From a checkpoint of a small audio captioner.
Data: trained on synthesized solo parts of chorales (CocoChorales), 39062 training examples.
Rows from block 13 of the audio encoder of a small audio captioner, named by matrix and row number. Rows with one number within an expert belong to one neuron, the router's apart. Each number is 500 + 40 x the weight over its row's rms, rounded and kept within 0 to 999. All counts start at 0. Numbers have three digits each.
After each expert's rows are labels from the 100 clips, of 14976, where the router gives the expert most weight on average: "strongest on" is what is common among them; "peak on" is the class under the peak. Only what is clearly more common there than usual is listed. The data: synthesized solo parts of chorales (CocoChorales). In brackets: how many of the 100, against the usual share in percent.
# router: router (encoder.blocks.13.mlp.router.weight, 32x128, trained with AdamW), inputs 57-75
# up: expert up (encoder.blocks.13.mlp.up, 32x128x128), inputs 57-75
# down: expert down (encoder.blocks.13.mlp.down, 32x128x128, transposed), outputs 57-75

# expert 29
router.29:537524580535481444467464538506538454501459508497540462485
up.0:508549467492476489473508456502493558452484528488470566538
down.0:495517531442509536513484514490535490488558448451519445458
up.1:445504524582425564487510547523477489459455428553520495542
down.1:434501523497559579455512495542499545492533556467490471462
up.2:487512552389489445503495482438448524510487438554518506413
down.2:551493482567547510543525484508534397537542509496419525581
up.3:530495496528500513540561493532535497526520469531515500428
down.3:478407483536457456538436510588536511510458530537407429511
up.4:518550501535414421558461504438483418550544449540518495495
down.4:528454561581475491501454525562471570514505485525497498457
up.5:477484497470498480549471500532488450451468527517485556419
down.5:527531464542545487555476474567494464398580487537475492523
up.6:523460529444543500503529434491570512461484520506499501470
down.6:494452521473470484520532520497551522475509438523492549545
up.7:478493455524467531567542494462588470485462504516539574458
down.7:458448575418585473467512528493560501509511515521501420503
up.8:516578538532486537461485502493523528508538509533518536463
down.8:546466513429492500494507487519523469528465537409474492525
up.9:447573527512537506508389517436397530501483535529483448537
down.9:543516523447497466485534490538507442520492513501494515467
up.10:468487520473496506509515471526540555553457509535510516430
down.10:423530515505477532488500507497560520473457501504433442553
up.11:504486544558474429462490523528478481479496588492523508505
down.11:530523522495463480553518480512523466469475457512529506393
up.12:462575544466522486423521442535469487468480494498496502490
down.12:445507544490475572529509575455473454504472486514494492552
up.13:497513402503429545518489519453396366504463505521520489507
down.13:527504508552469523494507488471422518502563470534487530512
up.14:431523564529511505543461449558454519621498512545443468598
down.14:506543527469453546501566485461530470469507511517472476432
up.15:541498551517364566466510502610476498482492526541509563489
down.15:466511400438514483497449527508543550489535518463487556421
up.16:509473481474520401546468546593548465542467501521471527500
down.16:533531460540539522523429542466502512495479498428569570534
up.17:454502497510515509495433525373568502461461543472546507533
down.17:460536558546528438504547449512489557466495534517482493476
up.18:534554438532509503499541461516532545441519563497625559439
down.18:479512536462560498523548544509489477564558444542500505488
up.19:468490509497523463513459594552521512491439524503497528548
down.19:468502450471456486470479457535503538450501471474559508510
up.20:514509476532487463511561532522585487475532470544537589508
down.20:435542491521527507520464494538463406521465469454507455482
up.21:485530464525556504516547506500503426545477468508453535451
down.21:452474457551500480523464425502518560516569501514464495610
up.22:512500541452525413454482550532496503596489505502520469473
down.22:533506559551512472522501510549558495521502428436487458481
up.23:506518478460526459499462566442543440517450518516422527497
down.23:463528539522621484501418499557533492485529535485537558572
up.24:518463490449537555471440536478464578513522432503494474528
down.24:494548533530398461514500519519486488463521557444578485565
up.25:509543524414499450400494512546481561533498534470484502505
down.25:503487515500465485570426436502516507493455569483494499481
up.26:500490481523486525526515546502494525529480504490531505569
down.26:519515508519461492490518535449485510476501478526415446572
up.27:446476498497469489502496473565519496524438532518459507550
down.27:484496539522503505510489517455472498460472482521518552390
strongest on: note A#3 (87 vs 10.2); cello (63 vs 9.9); note D#3 (41 vs 2.4)
peak on: A#3 (66 vs 2.5)

# expert 24
router.24:467449454572460525470429526547504521535508533489491518506
up.0:507506491462513581537552579415457511494493540529484479559
down.0:560502470427519525489465533551528416533546583509514472554
up.1:477431584471513496501473529516469490511532485526486532490
down.1:486488442502478434517510552473485445546493542443509442514
up.2:505586462561532500511473545510547536477561524452502548511
down.2:521515490531534500478501535460484491528399498512490521481
up.3:527533474531540496500501523589446519439494499518516443413
down.3:440474502474426450423574462447462539496531513534531501485
up.4:438532592476551483587502479562530496519557496500472488490
down.4:544514504502508559476492506523524454493532486481599475498
up.5:500524444534512576526495529456468394509459531418537553510
down.5:487489473473515505517535477474524434502513504491549640449
up.6:542467531468474413454498465545491541538484494496505483533
down.6:543525517638484507479532540487541500441512484497537558443
up.7:496537444530496482468442520504541511458543513519567525530
down.7:549459467548474504552526544577510507460477468525551477484
up.8:449507552445497417491413534469467515551532511476502461506
down.8:525430614510525458512526437477542539554495529455498493499
up.9:581471443425589462542542521425472581584475566504465546467
down.9:476532530534490484484445483500505495522496476430494535474
up.10:513443520438510502515418443501532475456488480577500538439
down.10:591480423462482492489472500457499575503489545476508464523
up.11:469447480466504461456518550462579543509474572485479543497
down.11:517492494475527436474407469463480554457516535525548540499
up.12:510479592480499552522551477457473536480522502519521538480
down.12:572519528548515506504508475492527504510476482583469469596
up.13:575495519576473493455558480481462493482443438494451516545
down.13:480482507492514577558493509531494482443589485464501498472
up.14:486497501476500548452467457481463481521574543480473454488
down.14:586495454531554542558507567540572564484489482497478502524
up.15:514537438476518522555473508531507520468526527481509508467
down.15:524489513496505480500532582397468493511437446467431497529
up.16:511518460490526450499435552553533526505521490527509564521
down.16:564462461489467556498600478476494508484486453529479535469
up.17:476508466517526534480511480471505489579524500461503559516
down.17:436483524513550438524467588460510553536510557508459540510
up.18:533469487410536425537501479460484414442506527547474469530
down.18:594475530497504531523520531476576478489423548479518514431
up.19:432507489516467513560580482547493484466475489465546552545
down.19:533534451498525488412491493537471499514511541496517467469
up.20:489481512562448532489483566511570481400439515479454574470
down.20:499580553497516542516559485511437551511535487528506459516
up.21:560483456463517449490550415537582570542497548480412469444
down.21:508518522493539420484454550552480504479497525615523502492
up.22:417566511440533501503555466487508476436542476505450511501
down.22:508524479521529540447512499487500547449623513511478504476
up.23:535482470473490569554447475507503525540438479550501503460
down.23:552446507436532521526486443513532498486601447524529489527
up.24:573478527488481534534450557487465459491506546519481517526
down.24:459522440451469481561522475529511513528550479459510568442
up.25:493513497466532521534565492493574523510462438559469537448
down.25:541490469451519498503414510512461471535522435471516488494
up.26:494509583499502477515493455432529489518518500519594511438
down.26:485533479486470454535466531473501560441540515603493454590
up.27:544525571502505445420492461428477475549448513491567543478
down.27:506439459487505567528471467496557517565519537524424519559
strongest on: note G#5 (84 vs 4.1); trumpet (30 vs 8.4)
peak on: G#5 (83 vs 1.3)

# expert 2
router.2:474554478471538573470537441503419571488498492515503480563
up.0:536567533453487478517506523523500505472420484465558587499
down.0:420462455447549476531468468453527489520426467527536535516
up.1:519502483488473546590453477453505513512486468518490504556
down.1:567459493490506449489541485492508486574497521498480441552
up.2:491529454518493504520468516470498608399545464480540467503
down.2:517433481485493516462509464537531448526461509472490526581
up.3:544419544525529500504449463548500532510483468481508494532
down.3:452549441463524504489430507452446516424508541470396567540
up.4:459536429502528496528460505503502526449501551495486493504
down.4:469477410531446477462477468508470501483486517498481527473
up.5:562518542492464504470462469512449500462570451527488494501
down.5:501564519572468513470553562539503542508456499512486526438
up.6:504523523467571494499576491432506515514532479535518557502
down.6:531521515468499535585442542513441598452512519530478436479
up.7:456477522497532463492535525480559481482480484406498519546
down.7:481474534511486460523493436518529460582481496486531498547
up.8:563450494428522560475550523437489460537454533500496470478
down.8:557492506568481483479540430475484535478515519454456501542
up.9:460489438458478535473462461468415457430440472525475476485
down.9:599515487541472435559427490536473556526491473526531499537
up.10:523518504504509546483520481499514408507484450498503492531
down.10:523490522552507455519432535457494532486536469518560453559
up.11:497529478455541453536508483471452464520533487485497559506
down.11:449523539445430514462503453535531506463539491468543510509
up.12:440460538513491505459474542513459527524445499475411458503
down.12:442522455502528573528565463528507469525567558534532503423
up.13:508584497516533481469489509519555530495585528533458476508
down.13:433525477517590515508532551483477424510474452499553526548
up.14:480463562539421534529541457544534425523512492509463489468
down.14:513467496509515478501513588474427532469587599464514571523
up.15:551541516441538468430500554514473530482502582434487568462
down.15:530425504498448416565478465552526461461506485568523436529
up.16:485433525495498460531528381474521514470525506489466516516
down.16:564430451495517482450529439427529533516491522491525428478
up.17:540488551483494559508543404521525527501503512468493446467
down.17:521553485503600487470474452520565478500493485496539560530
up.18:497523481474550464507523471449487457544531551500534556461
down.18:503540456460408442517519537489501525488492451559522524612
up.19:480506561513450462548496455603520477481370528501462514536
down.19:554511509519516480544484566492525486458530600504529489513
up.20:478525405446425503533450519488533431468514429503498478499
down.20:520540638487516548474565497485468504500456481509451511501
up.21:476509498491408450510536559455430537460539501482498427502
down.21:490491507493531488490536543516577465544550478468450518476
up.22:483561520460500526512487498519502473496472473506494475470
down.22:524490409529506455541505513561511492476462484547483539493
up.23:484621559572491568502491424530494486463453422596536557518
down.23:494507485459538437495430585475521497587483522474430544556
up.24:516419494520539484533520444491550494523511522527477481511
down.24:506449461540515439424517462590514501545458538471468480502
up.25:514497487501472460467517473540478536445451489402499544522
down.25:486511495442538542499481516457480525430559458560526460492
up.26:535563497442495471572560491501485521522476474512425420479
down.26:455467455484394528497507424548453483447462460500464484496
up.27:461526505540442506485485497502507507454498468494517542498
down.27:498431457506503533493549514473486515501555553505527502430
strongest on: note F#4 (100 vs 8.8); trombone (35 vs 7.2)
peak on: F#4 (98 vs 2.8)

# expert 16
router.16:519481523462517533503537514494525450522536433502524503513
up.0:490464534461485455447511542403522525438468493483455541469
down.0:478502485531514510552457566544528477553425567517463446466
up.1:499489417485535507519509503429529450480497509476572511593
down.1:469519523555490508519488573467461462522543610552429473491
up.2:531506424489478522481547472447442455524447474519546486558
down.2:512464517504432491441524574515484515467538563463436450457
up.3:431502476513494442497522469469495530519462479588430484441
down.3:487522524528537530637468486480434490520545537489543491570
up.4:473546577582477511519493494498579451603519503442519440514
down.4:527477572511534497499532526539501543431510540508493497512
up.5:474478552520518490519427530505503565457567520495503422495
down.5:499476482502386506467520524408500516519490516554542521483
up.6:516476470531489506437548536538524522468477533490417483440
down.6:593536440520480487556472504483467517538476481519504472544
up.7:447431480517495511541470432470525493520516487465582543573
down.7:487558405537445473538516539529475442466465499468441406490
up.8:502473458486486507477474541546415566502444489498519422529
down.8:488499464556476567496564467551480455461559485534471537485
up.9:509491530532506549482466443549471495494540455454481461568
down.9:433495510491517442459574489508530462560501548500480534479
up.10:496492430483457473638501537485466467506451514409475513546
down.10:487529481430569482452435483489514463470474492495519579495
up.11:500469518433521498537457509539469466540443421484499448594
down.11:453526531459540443427512533465479443488517499445492554482
up.12:466490534512508457482478457478521470410505470455519605492
down.12:479548495494501524466512491482578438567424491568481510466
up.13:503533521468573417522510490465482587551540522523449488535
down.13:521523505562470487491504489544468531493472504494431561486
up.14:566555485542519489522487521478549484413526483431445507498
down.14:485537485547508510431511509420516523466495481478466447491
up.15:582514516488531556483503542499553395459556580490533474426
down.15:499492479475478525451483388594464503501481568544502521544
up.16:480492536538485486496476490375535421502504470482478474489
down.16:554529533483521496547558538529444485415468495494502512472
up.17:513484509545530486547443492483473508464468515477551453532
down.17:388557491466392500485487529495447469503497545572485482561
up.18:531523525456498449537567442559485470576480447573469505517
down.18:513432492522467472486371504500495498443499556515597484509
up.19:485535524602481501544499481526480531496531482595524525487
down.19:529496403506470488462484489610451485518467532525474472510
up.20:512459481522499487489523501536493548492527403519505543512
down.20:453415484473518520466436507535503501549511524530439424475
up.21:488451610464460546473555517514523517522529492462546514536
down.21:509467511520457508580552427495463508505473503539471540554
up.22:476485583463452515533564486483523545551516518555478449504
down.22:467510383561566491567467509549502478496501550405534442489
up.23:590567506538539468451512538474501514427486510452488481503
down.23:418432478554471488510460471522554475485453486516539509508
up.24:521437509444531530548447453474448439529503522472533476508
down.24:517556458488496519527506494458550525431478418485502493481
up.25:528495558475542543546510408472523456506520483487506473504
down.25:449567541506514496508477518494564523448547558505459530443
up.26:529501528473517473493559464492455523453477449543505520405
down.26:554515416475510540520464574487426546564474461485526560513
up.27:495535535458558454519452507507535431478508502463511580544
down.27:462536451489516539435491536565522473490471565549522547457
strongest on: note A4 (72 vs 8.2); horn (52 vs 7)
peak on: silence (100 vs 25.5)

# expert 9
router.9:484508442513472565542449425468505542508517428488469492543
up.0:506507469554472444491525526499502538519490509468518513538
down.0:481472421528498459434519506584528540517516517453508550483
up.1:467525552465488520511530495489551491498490462489449443509
down.1:442506468517442511467482479515560492485483517436489485511
up.2:502453407448497560526506467434608547466413505535516522505
down.2:453484516515505524557490587524445476605458494546438480484
up.3:473414479532470524495525574488634555482532548471471559575
down.3:446571522450453482516481526546496563621450413487486470491
up.4:549452502518490460420553461526548529494504556529486494455
down.4:493452532445502606541523508449453489445466420473472496508
up.5:484555470470496431477466546469560529489457476466436508491
down.5:594497486486463490506430491487451519485478521443540475491
up.6:444414520550529484517460483555476498476531562447542539538
down.6:463530479506517537533551493554566509475485533453470506479
up.7:425428520510445510482450411445495487433551506474495496534
down.7:491580483454496568526558467497476474521464482536524485513
up.8:488454462452485504431437472469523472492519466558502518514
down.8:493543546423467509437534474524487498542417512483508570562
up.9:509503490522498494515503600413488481396476534521390437509
down.9:517485486485542511482507461474541484492504404433516482518
up.10:502553471476470454443498566475501529499550523491529518417
down.10:472432458493522545473502384466500554534515515503503513563
up.11:506441546435565586475518495540577511508450496499480497466
down.11:494442506475436476527487524479460503478515515446514531478
up.12:471496481587501553474534542391513542501504465526451534478
down.12:451535538492553494498503509508426489550425516423496464531
up.13:532458481533516466508564545477497580541537521477529547550
down.13:380507471542516549534460487497578455526537518501419460467
up.14:539489487470559515507558535451516494464515478479582475507
down.14:506522500440488471457425517495534558556474524472512506514
up.15:469480521490481526551484506487517391593498482532483454531
down.15:467459562434512533497462505503521522513490558464460593467
up.16:477507473508510418505477480442559587597510450482472532487
down.16:462530452451562547454441499448514480454497498442450498509
up.17:517545480518537503545522370494461511419555499477468478571
down.17:488481461485539471503502493527489466558479538492523536517
up.18:469530499491536494558484508541559525566444535568520565539
down.18:538563488537488489473574506529533528453500540533447545459
up.19:428509512481439494485551522458472493516497561541585490549
down.19:469501534536511515486478444502501477440459472460532510524
up.20:412462499474556595548427561454459540523483568457485489530
down.20:538469435446456478557494536482491459530472536518453475449
up.21:413509457479559489478526455498499465486480503475421543553
down.21:507470545475497442459446504488501462532480442449506500467
up.22:412507539554461470585462444552550508520486506554501498470
down.22:462452513425512530407546538441439510474575548518506581476
up.23:543506514547480516546472549478468522444569433551484521469
down.23:479428471494579491577482494546531542564544550464480504573
up.24:455482503472507493453467508439474521539464516461447547456
down.24:508526574535527534539529513511527471571476475483536532582
up.25:470491466452474476459535442465477496520540521526613543508
down.25:543498462506478522504474536512508471507461572486425620472
up.26:433424496511466573519489460509521561435526457479497498503
down.26:570510523495430516539572468525488432519521500579491463482
up.27:595471526481502642454553489513511479555456538401474435380
down.27:445482460454450437522437497544481522441504491530592545458
strongest on: viola (37 vs 8.6); note A#4 (36 vs 10.5); horn (30 vs 7)
peak on: A#4 (32 vs 3.5)

# expert 26
router.26:575524505523514482520545540523518479532527375428489449488
up.0:479482571509437543504543376485508488444435491539521488479
down.0:437438496516553565493497473458553445521507490472500525597
up.1:491449517443558459525452446445425528482447444546527421465
down.1:472479501542488461512426531529437601476541502523471526432
up.2:506414552554525480563424539470456481496465509490447445512
down.2:479465491496413509511507544518585468477507566493467449509
up.3:520501495516567493616564523458460476499416586507433523486
down.3:500467506472440526488464466513495498501504547454507487474
up.4:554580525443457488551408517467510466459393522445470568488
down.4:509480533503527455515464404548434494590571521545512495496
up.5:447455525503509515507474518517485501556437572477491490526
down.5:525412533471488568588506479471478555426548474519507484465
up.6:541474496527564553518487455523486503501463489478485457495
down.6:552516461470510472509466538497537485477459494492492532460
up.7:481476488547447591575497527506476492505474491489511500472
down.7:492476532487520517541520459445539530508490440468455464516
up.8:488448416526479518518541460508506517485527481451530579525
down.8:543469527508503472508457600445551532440456508539502495567
up.9:481472517487532504485519430485547494537554545448437460487
down.9:493537530516493406544565562503504522540523529450457475492
up.10:411486447523563484467578520466487523526434514542543506587
down.10:485537505452494496471521468539490552486481490457462515475
up.11:549502518531506525510487440525486436450502542507420525521
down.11:473502516445547496532535508569512465516508460464578443465
up.12:560463489549525527485491529454446518538553446499466396511
down.12:578540558493461490567510496486424551489495538504549480475
up.13:423531514517501530578562448478515597460427480555444449452
down.13:477520445489436566402493528512490488494520520462546580515
up.14:468481523556501540508490486451501555543494526486461494516
down.14:416476501492488506482483479469544449514490539556540489493
up.15:497512524580561447497560483481473530525568525451503534464
down.15:455441523540486532525473418522479495459531525498471445468
up.16:489482460479491527518496493589413483535489463542555590476
down.16:590509490457518478507484493466550495545477507462471460473
up.17:438422464516479489521535415510594507454513459583459525501
down.17:564561517505551474474502570549488523434512473582537499550
up.18:487491509479505487576577488502479567467484534525506481492
down.18:589555526532526505540437517528559538508545493514546436507
up.19:469453533587634501546446548479535543506515505488561512439
down.19:489531480450448511445473476506437497525530524425403456556
up.20:561532484485484423530494511585469521582426528487519534479
down.20:577488573537496553498631473548460486452501537484538483510
up.21:475453489456529470526488519546599421510497534503488544472
down.21:511550535582470428582569462493582520489542535484437495549
up.22:479511451579458522445466532545493427516585439439512508531
down.22:485437538523531468480568501482531480544520482481526485490
up.23:532384540508537490591444483485512453530443480501477422533
down.23:474508542503512476524489599530498534490577573476516422462
up.24:451474534506501545503523510506503563518439475498520505487
down.24:431574474522591481518476477549501422532519479521523468457
up.25:555471508450463479479526528511424457516543365502485470432
down.25:512536523523428462578537502479517504447506572476482475393
up.26:513466450520508390423440496526574416523528508472507474456
down.26:531525454458585491539522512482514489495503577435471550546
up.27:470518467499494513494500544456521511472514479523559517418
down.27:534423498481509512494434488514533413541513524503554497503
strongest on: note F#4 (91 vs 8.8); trombone (63 vs 7.2); note G#4 (39 vs 9.4)
peak on: F#4 (74 vs 2.8)

# expert 20
router.20:412487479557544512453472557502501518528503503478463488500
up.0:478494524464511553506510461422519472514536486523476577509
down.0:497459543395489496454488554490461579484456491469559473450
up.1:470462505488562529499505471494488481501548488517469501504
down.1:535568496576500483521441416427553551530449448550535486466
up.2:456522617568470475520527450586512503573474464522486533466
down.2:555460529431486504511506483514503517498498548481547536550
up.3:509498511538483462441393456515444560501430456539441496599
down.3:507488428454489507530553431448539516549514570450566488488
up.4:516549476500504481487499469502552482503574506441453446493
down.4:503509507485542562417483557561453519532511509519484502534
up.5:544521536498511518490529526498567520442541482489510552494
down.5:480518524485473476453555499490409492461501532496508489432
up.6:473542511537543430487463502491403554503542484544433472573
down.6:556534484472442520525567423499553529587568495535510518482
up.7:521504510555449476520497504520502516504470562488502537524
down.7:475481578469581476498464540434478462502525489485503464496
up.8:509539502480474493547493489418563530472516526534496521569
down.8:512519476468515462514432469390447505524451511477470425424
up.9:483562514496558512481502567528626539453529546492476516484
down.9:475571492544477524433404467535455502445514535500566507488
up.10:494507453431548582505500474478496501409538537524456433486
down.10:452515523570489515495497426528440585563474465519496432657
up.11:476546546534502503479523550536470454513538467574458535480
down.11:449406480529476515490535490502485441435546432498460514452
up.12:512533476521474451555491475465500517415484523489488483463
down.12:471505524501455532462572482422536462522542517525482521483
up.13:545515494551524439470457506477542480447479431509411584545
down.13:531526578486420531506480532478553505520555492483574503429
up.14:469497474513466512447469497480521492475476502437421433477
down.14:601515490482478477463428475480493630481508511484515432538
up.15:486456434476518494493434454449509529517567541534468452497
down.15:482606554467511514493480518519444517531477430512506494530
up.16:471514537545463581563474513528513454474548546509429512460
down.16:496539500514538430484472522475404471414454502545502503518
up.17:511523548475542524519480474474477467416581529506507493429
down.17:418489483546537419474504421522485490549464474480511477480
up.18:447466514477557442440484445446482486505452496438557480483
down.18:520543484452487584517546526551543507478511468510522529480
up.19:477479531448546531519528435514543534496525545499413525511
down.19:488517566497480494480464487576481496452477538521515560507
up.20:460440479540436491514445424500532500522494505514452549497
down.20:508461536564510510457495512524479491514523491508559480473
up.21:495426489505515462516498507514475533524535557458470481517
down.21:444515485590533517482471580493489505563470493544491486414
up.22:455453476466440502459538497522510515501529497578519505525
down.22:569563480476587503494474518514488523479419572416511467532
up.23:517482548464492566518444507469524539446491469394503542481
down.23:521534489556493483513547506540548486437476531514511560517
up.24:465540491463496449525552495410522544439581447486566506430
down.24:461532527527463451433462453554586469469485536510522510507
up.25:499518447548411497538510513487562542505468442525526535483
down.25:456521524567515570523485567571530515488467520499467553569
up.26:409513478513490524429522517503464589559459538527529556588
down.26:474511438443485518550473448452480491519546505504470457498
up.27:534482491532554533552556508564505550542521453505486442418
down.27:493472494573501576431502468530578476424477468488521455468
strongest on: note B4 (68 vs 9.2); horn (59 vs 7); note G#4 (32 vs 9.4)
peak on: B4 (66 vs 3.1); G#4 (25 vs 3)

# expert 28
router.28:510508482504481535570555489519492544496526504504453466491
up.0:548507490536468486449536539473568484456481464502476540469
down.0:484565508558567542451496530490464428433589470487497509464
up.1:469448470502468497548475567562434476515477519563464490471
down.1:507360490503475511475444471498484480511488499537470462500
up.2:466485486518464500509473478477421499502439487461527516545
down.2:470446546467463486524495479511501580519517475481433477497
up.3:486510575588492440580554536526477432512561501500483471457
down.3:472421476519450463448541497523471515478472541520454556515
up.4:489498521539495512539565428436514470489465499537511517500
down.4:549469473503526502467537534539506482464485438453496522525
up.5:483443513474451556572524466514476544501524484528516514478
down.5:572482556429483561478478549508455412498509412459413571535
up.6:506570467479537544479548466535522468556478534602458537545
down.6:534456539530540524561487529523527499558498458494559449487
up.7:479496519515518511523441545518474472520562550531470513502
down.7:418490414482554471511507508531438458416517605458436528518
up.8:509516482526498504469481490493409509537519534470422559465
down.8:479524484481522523556513484551510462405407464448462489496
up.9:458526537455506465516422474501602513427543552432507442537
down.9:513564498485517477579501470450494506525589428555426459518
up.10:460527489500492470467554571509498428520513456564543549434
down.10:518572482438490491450473513480540496453478479484471496538
up.11:485441488521523518441504495494495466540442505550539453513
down.11:523552529500553553492491488520515582488534526470438567475
up.12:465528472518424441493472523513473415508591477517521509487
down.12:505504562502492504431519491549497463506497531455570526481
up.13:488436528435466475474481527472571480478597435493434559443
down.13:498504435496486519562471512516553560474537512537507549517
up.14:488475445528509462529480455491514446627488471474551473456
down.14:478560461526439533448492467547564564471518448533482503579
up.15:491507556431533455467549500517462457469474450482488428508
down.15:544542526490571511471457444464483477513495567440507482432
up.16:523432447473521533546464433452586548510537494545500519529
down.16:457517436558475499511539482462451516553448538506513507548
up.17:474471563596504468551476579434519524517474465502526484505
down.17:429586510444463466438577502539499441518529576508462529449
up.18:500566464470546480580513426446550580494486457509498502472
down.18:449497480488448489520456538541472526489409517513479470463
up.19:462436476561506521515527480495459520496484543515464455471
down.19:416438503540433502468462494515442477447467503559535487493
up.20:425443495518507514533450489467557520514574549503426417448
down.20:443517452434495516477552512516526529477495550428526508575
up.21:512507463475563522491495411473439572497516539474480473568
down.21:459505541521510480533539435510501458396511473560469557476
up.22:413430452480476461492472553567522554506539462488483499474
down.22:569561474512545519484537469433520563468554448618465477570
up.23:529497457537538484470539494498538484515493488471448471509
down.23:501525490538508521445500467553483517419520545531478473454
up.24:513542471501531550505355574447457524481478527470511468449
down.24:534488470477543461472536531457535481520570511449491471500
up.25:527486531521506501472449455469471534545505464485502485557
down.25:513495529590485450481488500470463537450463565472543490545
up.26:444545511411475524531507512510475447443438497556513513461
down.26:536453539496469522468480493479550524552552545521493453510
up.27:536485503453515470557481484512575505533434496488527495536
down.27:517557521515516448431422570553492495482507527488478540511
strongest on: note A4 (73 vs 8.2); oboe (45 vs 7.3); violin (32 vs 13.9)
peak on: A4 (66 vs 2.8)